Weights of a small masked image model: 5.71M parameters.
Rows from block 3, named by matrix and row number. Each number is 128 + 32 x the weight over its row's rms, rounded and kept within 0 to 255. All counts start at 0. After the name is the row's rms in percent of the matrix's.
# short1: shortcut pointwise conv (model.blocks.3.short.1.weight, 80x48x1x1), inputs 0-47
short1.0 105 [ 74 123 160 148  92 164 166 113 119 172 163 141 138  84 151  99 112 101 120 148 117 124  95 164 111 121 173 107 197 142  78 182 191 140 164  84 109 123 132 131 121 180 141  66 146  98 128 101]
short1.1 108 [ 86 141  74 158 157 138 169 139 138 155 105 126 130 124 150 183 154 181 171 156 159 125 100  91 145 129 170 136 151 129 130 221 162 137 155 128 172 144 124  81 153 113 138 158 115  73  83  84]
short1.2 085 [111 135 100 156 117 125 126 145 144 108 134 147 178 101  77 151  88 111 115 137  79 149 131  98  86 144 124 158 147 145 157  89  98 183 107 172  56 192  87 157 123 178 197 120 162  96 138 135]
short1.3 078 [166  70 157 120 171 104  81 147 107 141 171 159 153 161  85 137 120 123 131 161 142  66  99 113 147 163  96 141 149 157 145  90 162 174 153 148 162  98 187  91 163 124 155  70 112 146  91  99]
short1.4 120 [102 141 152 120 118 113 148 148 129 129 114  57  79 141 101 187 137 176 130  96 113  68 120 137 127 162 126 125 119 172 177 117  97 134 109 141 124 123 196 103  66  83  54 120 121 147 157  83]
short1.5 061 [134 101 180 127 123 115 140 137 141 155 140 136 117 107  81 179 121  74  84 106 192 167 148  89 150 182 109 114  84 111  71  99 120 163 160 113  81  98 100 150 105 184 152 167 112  93 116 164]
short1.6 113 [122 143 142 129 109 112 118 121 138  86 116 132 105 153 164 153 125 134 110  73  88  93  70 108 155 169  83 156 151 171 135  95 190 169 123 104 224 112  88 138  84  81 107 161 136 144 119 151]
short1.7 087 [ 96 146 188 114 121 108 118 137 133 134 132  96 110 184 141 159 159 139 154 207 119 184 151 153 173 129 103 198 120 126  85 140 180 116 131 124 133 104 131 105 152  81 103 165 147 202 162 142]
short1.8 117 [202  73 104 116 139 160 159 123  89 135 117 146 139  99 122 133 205 151 152 157 123 169 123 103 107  78 146  99 106 154 145 108 150 133  83 140  50 128 104 137 192 165 109 140  76 122 132 147]
short1.9 091 [ 88 114 119 125 150 175  95  92 218 110 161 170 120 125 105 125 143 166 125 158 167 114 111 125 162 195 110 194 166 191  96 156 151 160 110 131 139 172 149 144 119 127 163  90 152 139 126 124]
short1.10 116 [128 166 133 131 148  79 142 111 100 133 163 108 101 123 179 124 185 107 137 165 204 147 108 195 146  97 141 141  85 130 195 114 135  94 157  94 150 137 162 149 157 150 123  78 157 177 165 149]
short1.11 112 [140 107 141 151 112  89 154 193 141 104 153 140 118 123 133 129 126 156 121 126 150  98 117 123 122 135  94 134 190 132  92  76 147  64 114 100  34 127 104 146 158 163  56 137 121  79 107  78]
short1.12 107 [112  97 106 140 129 119 154 129 114 145 125  41 135 163 165 141 132  74 170 140 161 133 172  87 138 139 113  99  83 146 172 137 185 199 161  90 120  87 155 138 178 124 163 127 136 122  72 125]
short1.13 116 [ 99 124 194 108 113 168 121 116  91 157 166 138 106  99 136  60 144 125 148  91 171  93 158  66 115 100 162 157 102 176 173 119 176 138 120 110 102 126 166 146 156 158 136 122 177 130  61 128]
short1.14 082 [183 130 110 132 111 134 133 152 152 132 163 144 135 147 163 135 194 156  84  94 118 144 112 212 142  99 103 118  82 108 135 115 101 122 187 151 158  79  99 122 149 103 189 166 191 164 121 132]
short1.15 117 [186 162  86 114 116 112 147 163 122 139 149 182 120  77 136  86 147 158 135 153 150 163 165 196 110 118 136 135 109 128 135  88  83 148 136 134 158 132 192 122 171 134 180 177 169 189 149 127]
short1.16 073 [137 113 116 114 167 114 166  90 154 123 148 140  79 136 134 162 157 135 200 146  94 177 164 129 180 165 144  82 146 139 151 118 120 192 147 138 110  80 170 116 110 101 168 110 172 190 149 168]
short1.17 085 [114 124  83 127 158 144 153  95 117 120 108 156  81 181 152 157 109 133 195 115 142 174 159 148 124 180 168 124  53  94 156 100 153 123 140 159  71 137 116  91 119  76  80 162 146 151 153 146]
short1.18 113 [ 83 123 150 130 195 119 148 139 109 114 107 141 153 133 199 114 162  72 183  82 191 125 148 101 119 141 119 145 167 139 185 103 165 149 174  96 106 162 182 177 121 135 158 141 151 124 139 126]
short1.19 074 [120  83 158 117 139  90 136 130 149 155 145 197 154 165  90 123 119 197 131 178 146 179  98 222 108  92 154 146 116 100 106 122 158 137  96 158 179 144 122  93 113 136 155 140 125 139 174 117]
short1.20 104 [166 119 121 116 106 143 137 134  82  98 144 141 151 106  74 122  62 135  59 116 146 100  86  76 152 126 117 111 193 184 137 145 134 141  76  91 174 151  96 161 124 120 141  81 105 159 164  91]
short1.21 082 [103 118 112 104 162 185 143  83 159 119  97 136 137 134 139 126 159 126 117 172 186 164 193 164 153 167 156  51 111 157 112 138  85 124 123 115  38 131 116 122 143 139 116  82 115 117 167 113]
short1.22 098 [130 176  39  93 113 141 167 149 185 131 147 148  64 122 108  95 138 179 199 123 107 124 159 159 156 103 144 117 126 120 123 162 121 141 156 122 159 156  85 149  91 159 181 107 138 107 160 114]
short1.23 116 [154 161  98 103 124  63 136 107  97 115 113 215 114 117 115 157  97 168  68 104 111 158 106 151  68  87 130 119 134 159 163 176 140 118 126 185 134 114 147 144 167 183 108 110 141 125 151  85]
short1.24 107 [ 94 139  98 107 159 136 120 167  63 130 180 154 126 139  93  57 164 114  76  89 124 147 169 156 112 107 138 132 138 112 129  96 123 142 124  93  91 147  46 110 107 160 160  82 180 113 162 129]
short1.25 099 [ 91 183  93 146 128 105 164 115 102 125  85 105 152 143 208 133 129 117 105  79  83  78 113 133 126 133 105 115  97 115  91 124  89 111 139  94 108 142 177 122 134  97  57 172 123 130 121 204]
short1.26 100 [124 157 125  95 171 110 141  86 118  90 160 132 119 169 103  68 190 144 124 130 160 143 171 139 153 110 171  76 129 168  91 186 164 164  94 120 151 131 106 168 137 109  83 159 111 163 164 181]
short1.27 098 [109  83 231 109  84 101 147 183 135 139 146 108 181 174 147 150 133 130 160 148 105 150 147 157 131 139 127 192 124 160 110 167 139 164  92 119 191 128 102 117 138 140 173 126 168 146 131 142]
short1.28 121 [103 165 115 143 183 196 118 135 102 106 138 124 139 129 109  85 119 166 173  53  82 126 122  88 133 141 117  93 124 146 107 188  46 145 179 116 101 148 172 125  85 123 104 124 140 113 142 154]
short1.29 097 [113 171 169 103  47 148 144 115 147 168 131 105 115 159 161  65 112 128 113 140 125 109 105 140 176 111 147 151  45 156  69 109 148  89 109 132 133 121  97 132 101 157 120 112 115 116 206 150]
short1.30 100 [123 172 111  97 127 126  70 132  94 138 109  92 171  97  87 128 126  76 118 151 101 137 115  92 155  77  96 154  72 151 117  93 185 141 135 151  57 143  85  91 132 167 114 126 131  88 189 137]
short1.31 088 [143  87  81 143 165 188 150 140  76 144  93 106 185 218 127 153 143 175 116  96 114  99 124 141 124 161  96 122 146 149 126 135  79 122 134 127 115 137 123  48  87 120 140 149 151 148 103  88]
short1.32 114 [138  91 135  62  96 168 134  99 125 130 108 164 158 143 156 120  56 107 162 163 120  68 120 102  90 161 140 137 191 144 145 120 127 126 111  90 139 121 139 156  87 179 106 136 112  56 115 184]
short1.33 112 [182 132 198  89 113 156 111  80 124 111 111  69 114 150  78 127 119 132 153 124 127 111 115 113 133 181  80 180 148 183 106 109  99 118 154 118 131  93 152 150  93 183  65 149 118 115 164 160]
short1.34 097 [151 134 132 129 159  80 151 102 136 146 108 108 115 150  94 154 121 126 149  77 157 181  98 210 114 165 172 123  79 118 111 115 121 128 111 100  60 129 140 142 179 143 151  70  87 190  95 117]
short1.35 101 [147 156  99 170 161 135 100  95 158  71 133 119 113 152 113 107 221 114 130  74 147 178 162  85 102 133 130 159 164 135 149 142 144  69 138 152  88 112  89  80 131 114 177 137 107 144 147  86]
short1.36 090 [139 154 145  71 139 104 154 104 157 146 114  78  92 199 130 121 121 145 139 125 120 136 180 157 190 142 134 138 142 146  75 118 171 173 109 160  98 151  62 120  99 153  77 181 112 108 156 167]
short1.37 092 [121 126 168 172 154 133 142 151 139 183  69 145 139 102 123 148 160  55 151  89 138 154  72 162 153  94 145 165  94 131 125  82 103 140 218 118 155 122  88 103 153 129 155 102  91 143 135 143]
short1.38 115 [157  97 129 102 121 102 152 157 111 159 133  67 102 170  89 118  25 127 145 132  88 175 114 157 141 160 105 140 101 174 180  94 117 119  91 125 199 138 110 106 153 140 116  99 137 141 152 158]
short1.39 105 [143 104  97  77 165 158 158 145 113 112 154 173 120 155 141 122 122 136 102 150 135  67  99  92 170  65  75 145  86 139 130  88 115 102 111 109 145 146  81 121 157 180  64 106 152  71 119 163]
short1.40 079 [152 118  89  65 166 214 129 120 106 155 146 191 132 123 128 133 134 184 153 100 125 155 128 133 122  81  83  84 137  84 132 100 130 161  86 120 130  94 163  71 148 163 107 156 144  83 137 147]
short1.41 126 [107  50 106 124 186 103 151  65 137  59  99 112 135  76 147 111 141  98 129  83  78 135 106 142 159  86 143  77 132 126 145 129 183 117 141 154 136 132 110 117 110 111  89 132 142  97 151 191]
short1.42 090 [116 140  76 113 142 157 115  52 149 134 112 104 140 137 164 147 175  92 158 167  83 120 129 173 103 159 143  81 172 149 156 120 151 182 158 120 119 125 114 112  69 107 132 157 196 168 158 169]
short1.43 092 [145 142 152 117 141  86 152 133 179 132 153 115 123 139 112  80 109 134 119 151  76  78  60 130 123 116 108 236 116  86  88 112 128 162  75 116 164 132 170 115 117 166 154 161 112 122  92 115]
short1.44 117 [ 99 125  70 143 137  65 112  99  96 110 126 129 118 154 104 165 124 123  89 193 136 109 138 208 123 143 118 134 113 147 101 165 162 116 112  95 187 148 118  94  84  72 117  95 114 150 115 196]
short1.45 088 [191  98 138 134 200 142 110  90 135 148 144  86 122 174 114 178  86 162 148 134 101 109 147 141  90 141 122 103 122 159 123  48  57 134 148 129 139  87 164 134 101 121  96 143 141  79  89 147]
short1.46 125 [144 140 106 132 115 135 116 134 126 140 208 172 109 121 126 125 174 167 143 158 142 202 173 159  78 123 140  65 133 129 111 105 101  94 152 148  74 189 125 100 137 118 185 169 136 134 177 111]
short1.47 080 [157 167 112  78 142 101 143  54  79 120 172 167 125 165 102  89 146 147 126  62 178 159 107 190 112 143 114 135 178 145 128 130 135 108 101 136 135 108 108 117 106 109 201 176 133 142 130 155]
short1.48 102 [160 201 181 148 116 152 123 167  65 193 141 113 168 150 120  94 142 130 143 164 133 108 111 158 121 149 143 144 103 169 121 185  71 168 106 101 153 109 131 108 150 170 170 181 116 148 108 133]
short1.49 086 [102 151 150 135  96 187 108 120 165 127  90 132 131 145 101  28 166 111 199 122 110 145 126 120 124 139 155 160 111 128 148 141  91 102 197 132 135  97 148 129 197 124  92 132 104 122  90  85]
short1.50 094 [ 86  90  80 143 153 126 101  67 149 127 128 117 152 141 101 100 128  69  81 167  56 115 104 159  73 145 115 109 109  95 127 126 113 117 136  71 139 111 188 144  75 116 165  95 121 175 108 126]
short1.51 094 [130 131 112 116 205 141  92 155 133 131 128 109  86 162  81 112 120 112 135 133 126 144  53 133 122  86  71 135  92 124  92 149  93 144 113  94 137 124 118 129 146 174  81 154 176  78 103 208]
short1.52 104 [ 78 113 165 163 115  94 143  72 139 103 113 163  90 118 147 124 109 112 163  77 136 129  71 210 158 158 169 149 133  86 119  88 102 139  90 105  97 101 190 147 104 116 120  79 113 142  94 132]
short1.53 111 [ 95 130 150 174 103 156 151 103 127 122 168 146  74 138 130  53 117 126 158  99 121 165 134 151 137 131 108 157 127  88  75 140 104 108 132 117 139  97 175 141 110 127 141 137 141 117 161   1]
short1.54 085 [112 101  99 131 129 164  97  86  93 151 105 113 182 125 107 152 147  79 176 154 126 146  69 159 108 131  56  92 145 101 134 138  89 221 112 139 130 103  97 125 111 148 111 166 179 102 110 146]
short1.55 109 [123 140 145 155 119 149 122 102 105 154 111  69 146  86 184 178 168 162 125  96 159  79 108 154 128  78  95  90 119 161 154 159 129 193 129 124 171 104 147  88  95 132 124 174 153 177 106 179]
short1.56 102 [180  89 142 145 112  63 134  82 110 136 131 111 149 106 116 112 113 104 164 106 109 102 115 183 128 159 138 147  54  73  86 199 144 106 145  71 127 127 139 107 136  65 142 105  99 117  87 129]
short1.57 086 [151 129 103 123 146 179 152  94 126 163 111  63 123 141 194  99 145 146 167 160 147 129 144 140 136 165 100 181 174 122 106 131  93  83 185 149 108  50 102 115 115 158 159 179 142 110 120  94]
short1.58 105 [114 111 128 130 178 192  91 167 130  90 109 130 165 105  89  51 123 139 148 116 125 165 110 124  51 151  91 102 106 132 154 149 160 107 188  68 133 129 109 114 111 101 154 178 152 139 117 161]
short1.59 093 [123 139 128 165 143 122 145 143  99  87  92 120 191  74  92 132 102  88 112 164  74 113  81  90 131 120 159 140 170 108  85 113 125 111 114 122 114 116  51 163 191 181 107  99 101 119 118  83]
short1.60 091 [143  89 130 166 139  54 135 170 126 114 172 163 111 114  84 176 131 101 144 176 193 136  88 163 141 146 138 138 151 116 147  87 100 196  95 107 162 154  75 123 128 143 102 125 140 113 188 137]
short1.61 088 [124 145 145 134 150 168 101 107  89 151 119  89 165 144 117 152 151 147 124 164  79 145 157  87 121 157  84 190 149 101 101 102 122 188 173  82  35 104 109 105 129 137  99 156 169 134 112  94]
short1.62 108 [186  44 172 150 140 127 144 142 108 145 107 170 145 143 145 125 152 110 154 120 129  96 117 140 133 109  73 169  27 119 150  77 133 118 148  71 153  98 126 111 115 105 116 138  89 112  96 165]
short1.63 087 [129 119 140  97 117  58 100  85 126 135 142  61 119 196  64 111 169 121 140 139  82 139 135 132 115  91 120 101 154 164 145 159 109 153 114 114 140 133  62 175  59 129 119 125 182 110 113 110]
short1.64 109 [113 131 202 131 155  81 151  61 152 102 162 107 112 149 100 150 110 117 151  76  70 125  70 102 166 119 154 102 105 119  98 117 155 109 117 158 146 123  63 127 108 119 133 197 118  83  97 113]
short1.65 117 [172 145 109 122 132  76 141 164 148 146 117 194  76  66 115 143 112  82 144 145  93 128 153  76 146 142 180 142 153 101 148  68 100 146  99 101 175 121  71 136 150 147  97 115 177 148 133 100]
short1.66 090 [178 107  23 115 198  94 116 113 119  75 115  99 115 158  87 151 150 126 134 138 135 105  99 176 104 109 147  70 101 147 152 132 141 110 145 155 121 148 112 186 124  78  97 111 139 109 114 155]
short1.67 107 [136  80  91 162 114 112 107 110 107 135 123  96 108 129 177 120 105 137 195 201 135 137 123 117 146 131 124  58  98 108 112  96 186 222 168 122 156 159 117 143 161 105 139 148 113 163 123 146]
short1.68 105 [125 165  75 181 174 160 123 117 158 135 156 158  92 131 166 133 130 102  95 138 137 161 116  53 163 150 121 125 114 156 187 101 131 148 104 124 102 103 196 110 120  57  79 110 118 102 133 170]
short1.69 087 [124 163 129 120 193 155  78  81 159 128 119 116 117 141  88 131  63  91 137 147 127 151  62 162 154 165 156 141 195 146  82 121 144 163 170 158 145 144  64 126 143 145 154 147 107 113 125 174]
short1.70 075 [125 130 187 144 101 109 100  92 117 142 123 131 156 127  97 121 100 106 119 126 125 154  45 109  95  87  80 217  67 153 157 163 114 164  97 138 167 129 122 115 133 197 152 137 158 107 108 140]
short1.71 112 [111  98 114 153 109 111  66 143  85 149 115  76 126 110 127 157 166 113 112 108  88 122  71 156 125 125 131 106  31 135 199 128 135 130 109  97 108  86  81 107 141  73 149 108 131 138 155  84]
short1.72 103 [138  68 122 166  84 147  83 137 129 102 150 135 156 118  97  95 117 128 110 136 109 154  96 153  28 100 107  94  57 183 148 112 141 135 124  79 100 107 138  82 148 146 144 168 115 100 133  90]
short1.73 103 [102  94 100  91 136 176 135 145  68 181 123 141 160  83 134 120 148  62 130 159 142 134 116 108 120 165 133 126 185 140 137 115 122 167 155  40  98 152  52 162 151 136 121 105 154 135 140 101]
short1.74 100 [160 145  53 159 120 177 134 115 161 136 136 136 167  68 123  94 172  74 140 123 160 125  71 156 130 121 118  84 136 154 132 100 107  92 155 112  58 143 102 100 141 174 103 154 134  65 105 127]
short1.75 110 [101 137 102 154 136 146 155 174 174 151 128 141 115 144 156 113 139  44  86 204  92 164 129 144  88 166 115 170  64 163  71 141 146 128  91 158 135 131 157 132 134 177 123 108 127 140 163 108]
short1.76 085 [149 173  43 148 136 137 145 139  84 158 140 107  83  97 146  64 182  52 175 159 129 105 160 131 138 130 110  90 117 113 146  76 130 169 142 110  68 155 128 129 146 154 138 150 123 135 105 116]
short1.77 086 [181  98 134  88 199 169  98 146 166 129 103 162 127  67 135 123 127 134 149 167 133 131  84 126 153  76 129 146 129 158 203 177 105  69  93 141 164  88 115 136 121 150 147 132 125 118  75 130]
short1.78 119 [158 138 153 115 127  99 119 102 127  86 110 123 111 142  96 122 125 137 177  83 112 126  41 163 132 109 110 176 111 128 130 113 133  71  74 118 150 108  53 181 156 161 102 121 130  83  64  98]
short1.79 071 [173 109 111 140 177 172 113 149 130  98  90 124 126 104 162 116  72 115 159  83 160 112  61 132 128 165 116  99 136 135  77 158 140 168 104 134  37 122 129  97 128 138 146 162 108 111 116  55]