Weights of a small masked image model.
Model: norm groupnorm, depths [3, 4, 5, 3].
Rows from block 3 of a small masked image model, named by matrix and row number. Rows with one number belong to one channel. Each number is 128 + 32 x the weight over its row's rms, rounded and kept within 0 to 255. All counts start at 0. Numbers have three digits each. After the name is the row's rms in percent of the matrix's.
Before each channel's rows are labels from the 100 images, of 14976, where the channel reaches its highest value: "responds to" is what is common among them. Only what is clearly more common there than usual is listed. The data: retinal OCT scans (Kermany 2017).
# convs0: first 3x3 conv, stride 2 (model.blocks.3.convs.0.weight, 80x48x3x3, each kernel summed), inputs 0-47
# convs1: second 3x3 conv (model.blocks.3.convs.1.weight, 80x80x3x3, transposed, each kernel summed), outputs 0-79

responds to: finding: choroidal neovascularization
convs0.29 100:149127090147116104081113139114156148122141198100107201102142092112124096110085151093070138123186136120116144158106075087148144182120117061168129
convs1.29 082:081114098095117092102071154121084082100187123134104117126137089126155151121074108162161111201067128157156147063154139096136080153123144152106099121170066094112121170128139134096202091159076151120098152140111121133176154134093159180107124122

responds to: finding: choroidal neovascularization
convs0.20 119:164148180143129139125152140092144143119119122121167156108099126081102122113135136151173205117105081135094079208143080160136158106049118108169134
convs1.20 081:118097159177124111096137135147131092079145072176078139146109092108188117169129121126102090209081103175103133098117142134136107172185131139095181113160111108129151158139141088157152100128135088104119172070159103160112085172135143210103128096

responds to: finding: diabetic macular edema
convs0.79 132:129064119139147121126154159100124088198114118109108099098105113111118150182133128155130123108068184192107080127117118210181118144136098124164158
convs1.79 127:166140061133091143172164112146106140166103162172128127184025139086102148094163192196117104092137131157164061153124123163131187110121146093131120161102123116099114121118152145109166107155125086105072140106112135124133146171096127168128179119

responds to: finding: diabetic macular edema
convs0.9 089:167098094151106117148039161070143117147137128155154176146189124117166176160172113116169114110119071073156109123120125132081111144087156105113135
convs1.9 108:105138154109116132107102116111115102093096017094180096189111107144151132138145105141113144132137126118176173100096085147072122071108122123128129210142088147126143156075076094141125054155148122079109156135107110088118097096151123179114138097

responds to: finding: diabetic macular edema
convs0.10 134:112102080101130155146109115139122115128194093155165095144116175126108151101126070152073159157080161088087060106133190156156153162137153127162110
convs1.10 111:115124175103171184149165122104111155074147091021134050118077151136120101118169073114088182113095120089128104097091120162087134107145108155100090132105133098136155125129118103092121163167099148120109076139112141084137079097105134109132140069

responds to: finding: diabetic macular edema
convs0.14 057:179096174117138140128153171169152128049089116069131122124143075087102156117133071085079133064099132126127098162099152140116116126143160119177152
convs1.14 127:126139143148089059127103134081176162134108133118152177141079147144129134187154131080175151115183107119131137140135105126125114142096130154170115166099119109099133124112140141123122104096074088108134116126142103072096137173207042195050086141

responds to: finding: diabetic macular edema
convs0.62 085:144132125152208109108122105164191130129119087114095137117136161173102175136108083164099142106129115103084180117203106124154092143153175065131114
convs1.62 090:147168055132155094132171122193132138141129144147132159155152104128132134146066131190155118050163118097154125093110135109153110163163140189151176167126153171164127141115140134124119119171158166125112175203110113108178178182150167170100107147

responds to: finding: normal
convs0.48 083:099221136138083099071128103155158118086150112161134156112063116054164143102150094126122129155130123102161155130129156143151165173102105077123153
convs1.48 136:129105123170138096117134133121146067181136118188055163116102154142108128133084142105165094118181131141131134140103095118150103212057106130134106078089130086100168178142138168140115090159107091099136155119156164153114124108138087099226125137

responds to: finding: choroidal neovascularization; finding: diabetic macular edema
convs0.13 097:097128171146142145101161159139145164127129069126161158123194171119116082168115168141094146180136101109185111132087124137089073126062137083170133
convs1.13 105:092131106115152104140078153127087104140144086122146147121072114085074099109131105113158141129130140080131180052182083082173147095094136120120162165131055121055095164094088095164120080107129116131099136111130088154153125145139078172103092087

responds to: finding: choroidal neovascularization; finding: diabetic macular edema
convs0.53 146:145162232145100071164152152125137121134126123111167123131095100087144105112105149162189162071059145129151169160114123117154108142100147111166111
convs1.53 087:102058106140108112067077150155050125142150181160139093134131092121100142119137130149114133165091192153159134136129113167120144148146144111149144135135129143096114134166080097183180110090147121142119130122064047182121160134145153218145160108