python train.py --model="masked image model" --dataset="retinal OCT scans (Kermany 2017)" --train_examples=98430 --image_size=32 --crop_scale_min=1 --horizontal_flip=true --method="simmim" --mask_ratio=0.6 --loss="l1" --arch="preact_resnet" --norm="groupnorm" --activation="hardswish" --weight_standardization=false --depths=[3, 4, 5, 3] --kernel_size=3 --stem="single" --avg_pool_shortcut=true --widths=[48, 80, 144, 256] --init="torch_default" --residual_init="none" --optimizer="normuon" --muon_scale="original" --lr=0.022 --momentum=0.9 --nesterov=true --orthogonalizer="newton_schulz_5" --adamw_lr_other_params=0.0018 --grad_clip=1.0 --steps=6300 --batch_size=128 --epochs=8.2 --lr_schedule="wsd_sqrt" --decay_fraction=0.3 --final_lr_fraction=0.01 --warmup_steps=310 --weight_decay=0.0 --adamw_weight_decay_other_params=0
Rows from block 6 of a small masked image model, named by matrix and row number. Rows with one number belong to one channel. Each number is 500 + 25 x the weight over its row's rms, rounded and kept within 0 to 999. All counts start at 0. Numbers have three digits each. After the name is the row's rms in percent of the matrix's.
After each channel's rows are labels from the 100 images, of 14976, where the channel reaches its highest value: "strongest on" is what is common among them. Only what is clearly more common there than usual is listed. The data: retinal OCT scans (Kermany 2017).
# convs0: first 3x3 conv (model.blocks.6.convs.0.weight, 80x80x3x3, each kernel summed), inputs 0-79
# convs1: second 3x3 conv (model.blocks.6.convs.1.weight, 80x80x3x3, transposed, each kernel summed), outputs 0-79

convs0.9 084:459499524515521515547502485498474462469481485521488478494457505497522524509509482532487514467526505506478557542453519484486554480475481477547518501434535500485494530516476509521497520530524524481467502484509484458479480500506468497482522514
convs1.9 059:497527507504478508456491507495488519463491512516488490465490503476487466483483529482489517513512544481494441481457476541503467484498494518472464454496468488514498465477484466493499493472440506558491546498532496484505515515481478482505461446
strongest on: finding: choroidal neovascularization

convs0.14 114:500450533493472476498490516515501509456471480529483461531494475514499441493504526516553495522496468519492470520532473501494515513523482513509507539541486523448461476507475490516486530498435500498512513481498502485492446515448516500508495474
convs1.14 104:468510520475508531518493473461506532519494533515519482481521489486486522498539485535535492555497518549503517475511533556537510484511511514568468502482503500482539489490519487502497478503527510534471499494506528526484490566509492542492516532
strongest on: finding: diabetic macular edema

convs0.59 120:543483511504462514503497516515487475509521546519463463487509479502484466495498497515514488485489463526485495483498467496494445525503481506439526489500527474523487486532466520486432464484484496510455447466503542495468509468495498472468492507
convs1.59 109:512466530472493494513472464565468501514460477507509478494485500503516498528462473479514488512493517498494503444484459544482537484495500481495528439535481532477465501504474485519536485506544507510491518470469506514503488479501458525533538525
strongest on: finding: normal

convs0.10 096:510505504490534504490482488490509524508540478475541483504495520483508544511528483522514493496518535473551527509484506521480536486519476510478483519472493465478503518489515473489547490526519451498499496477527543455439448470486447521472475515
convs1.10 071:462528514511446500479490506475477454463483484534473501483476500472492447528453491468470498474491489506485450522479491481498511510497488474476538464494483473507486477500458494452473526518509497474477475527470495488504491468524533514519542462
strongest on: finding: choroidal neovascularization

convs0.43 086:435486509494536522516496495466492505467549496475484504514505490488504510513455467478511479490502510484511465484487496519482437495494469473470522517453448501511465502504433481494483529520484460562519486477480516500466505503487496470495497506
convs1.43 137:497516458459489480472505475493527456515478440496553507535523466512520469478530471516520508506483477497490517510536486547491530485504497494491469535528506490473516477485506537508515478490465502460471486501506465491530473492529499561468488473
strongest on: finding: diabetic macular edema

convs0.68 098:524525519485504532491499481513487475525500510462485510480507505465547510501523508509483471460499554516502541512503549523509539476555476517511494546494506504477520516492512476429533489508514491535496466472508503504473497461528509479485464450
convs1.68 058:476528474509473520440492503449501544449484494552537505491485492489458463503438488505472506508517469483462475492473461483471489495473493494475519461506459488517476497509467507503504527515491507478468520480506503507526486500463525515509528533
strongest on: finding: choroidal neovascularization

convs0.49 077:534558490509489508498486474532511456509506512501505481486495492456500519521512495531484506496528547511492456494501500505470496512505543491506524475438482512449546488508510474489547469510452513509464487486546520492487489480532539489463474467
convs1.49 052:470492460491496481480552540500483483435466504487518509519494501492493446500468492500476507509493444468492512500467497479505505487487461490469441486545532498517443473458480486501457519499499499464485489491484462493518499517463493486519505498
strongest on: finding: normal

convs0.24 133:483478519491486487531482508518506497530505517508526508518506504512478448507476520552508506508464445488470453518544491493517518522524484478508506540506466522490487510455459477502500521538414511483502480493479506523504485510443469517497509478
convs1.24 113:517446550505507506463533516506473474488489519531481492479495522498480522476483488537549513505489522501476519499511500502511486454490514501543528478529496465514495542518547478507543521459509458542513527489482493531475466503515495448492526533
strongest on: finding: choroidal neovascularization

convs0.33 112:487517547446537485503471491487498526489503523529501485539485483484520511507460503466520500435503487467508487470487510495494470472498490452477486481520462494503455521486509487511481502551425489506528513525497482516506463503493470539529498521
convs1.33 084:498504523510498492542547499552497479532494467466519512513501520505528496521535491497487490475470509513507508534529492501520491526490498494512499496507504513487574471507517528463561492455533529478482504467455497477484525446504483457487528466
strongest on: finding: diabetic macular edema

convs0.29 110:563521491457565528493497486529485484498493527472530515489473466499535515514504493513508456461506484482544523489496527516522541517491509486495506520506512470520477470465534496460497482508520480507488542498542516474490443473510507499486466468
convs1.29 076:460500482517449497489518495465522487491511460544499467501521517509511483524462488531518521489529475521475456491465479450468500518484465489489543496490492520490510525518461514502568499477510508512462463478479538498499514501493514498469512559
strongest on: finding: choroidal neovascularization

convs0.55 077:467490489527484495499488488494512479471491467526483468526505504497504562540485493481511490528540488486465497511481520490500490497504446469501503492477497531515502502482447451523575526484480466489522535485514500504502455476482492547449483521
convs1.55 073:471504530490468511498509502499498494499520483448487493482464513495493445502514476497515494482442541485507488513477517519523485492492522518485484475471516447505498488522537534478442518473475492486479476469460515485480535485538465441459510477
strongest on: finding: choroidal neovascularization

convs0.32 096:513532509516503518473505535494514497519505498471474426514449520507530496518511473505507509471495493475536516478506497482459481476475479496476451507531500471519502466518549473458512490519519479528526501516506520512452509495565492493529468462
convs1.32 067:506496484498509494529490472495481478459515493561533507500476466489475475505458507489472511487480516487493470532505491517502520524520518497479563489493492529456513475461470484504484517493501503466459508472484469464538471435481487509468556510
strongest on: finding: diabetic macular edema

convs0.3 111:478477525477456517492535486516487460489487527525491450537501501505502518480490500454533465440526485473515485487499518507483494486493458481494486520479537510481483483514493519505430503503469482525455495484532526487532498483470521449538497484
convs1.3 115:508535534464523527532473507519454547503544507496516501471478459475536500493499468449501482550472509484497485496476502508525519481546480519493464520540516497513493534501503489505533488493506517483512509495505495487568517481526463511516443499
strongest on: finding: normal

convs0.76 097:542507516482475482491507496500489544478506514502536507521471532507544476539536486485513512461522574504534513517501495507471518507485497455455468491524501489502519476489520474525497486534506480500500492466460492466472538437502498515521480462
convs1.76 062:457510487489483493532465477471490460507509502532485533493475516463477496450457514479504503517449481504469496499482491479515505500521518501499536472489522496495491457488490516449538510444530498510485494491492513514491430517496485459468515554
strongest on: finding: choroidal neovascularization; finding: diabetic macular edema

convs0.30 095:488501495513585505480501477525515472471497511510481497524442471487518543523485556488521496480527520508498515516483501515497498524488481469480511484502486521465506471498560488477569462478473509535526511489489490476498467485487520521497485464
convs1.30 061:522521474491434506484485511489507553520537497516532500469473546471515439489481464518491519485500478501534516546505501505472499513513526524475486508531519468547491510511467523511457526551512528471490468506491506529500521510503490483470520523
strongest on: finding: diabetic macular edema

convs0.1 092:505485551491479486494525504511516518472487484502528498522506502490486489506473512487464493453494475490499511508480519514479420498442512498479509474533463497463488450503425497503458513471489472484474507480464483513476481459484475484495500463
convs1.1 108:494486551488495504515500468491451496525500464507497519550482497515532531452519493518476505539546493522495442493488505491489530486535525502549482516519489484490471529474503513514531501485541516500520533495472527541532476474501538535503543489
strongest on: finding: normal

convs0.63 083:487532463480461460484533494488504542433473471495522484520494492518512437490531480501507500514501453481525482515526517511490527474503508510524522497505480526510490473456474475470494507507471497493518503491496468516518514532437520533441510509
convs1.63 085:480461502480478536490495489455535473516475517498521505510528446485477465548490467481535491472516523507502513491506496506478464509493529482485461457542507449494502527485502513498504493487510451479482509488479524492495489515557475467441488468
strongest on: finding: choroidal neovascularization

convs0.21 092:556535474458530482523492483534484457479516524510488527494460496492487492490520486501528493486520475477516530483512488522477543506532536468518498520527505513481519482500518482418503486488473516472483513490513502491488440493513521475512500434
convs1.21 065:465474509541456539485478495467510520470511509499473466534524432523462496523490510530503499480510535501529465491480510474515476509511446485488512512515502497501482516491519542519497552502524473523513451486490485471478516496483495499487474564
strongest on: finding: choroidal neovascularization

convs0.28 093:525505506479550519475491528494515514523515518506514472533427490512479475484507538464493489500494458510525503506489512486481497504504514524462494521501435488542522450485516523482485502505459504521532530513523536483462456471505490460501514458
convs1.28 094:510512480508486509533511454510519508522522477515526487513557518531525499526506470557575488490491492481537492524490504514511537490521469485508502508525539495456459525494508536531508530495505482491518496478493519493484518506503501549466505569
strongest on: finding: choroidal neovascularization

convs0.18 102:448467510491470492474531505525491494482498483500494465514520517504452474491456527538511489500503464512481484516493494469506458453480466479479484501495451491520470484487497521477482520527466501526448462502528499483511480500426485506537470496
convs1.18 130:469489555491520504495510477514474496478483459507459476516516489525494533504475484495516492505546522541494463447485490464512558478482513522527457513536489499503520521510510467537508492466537487527500502518494502491516489483528466467523555539
strongest on: finding: diabetic macular edema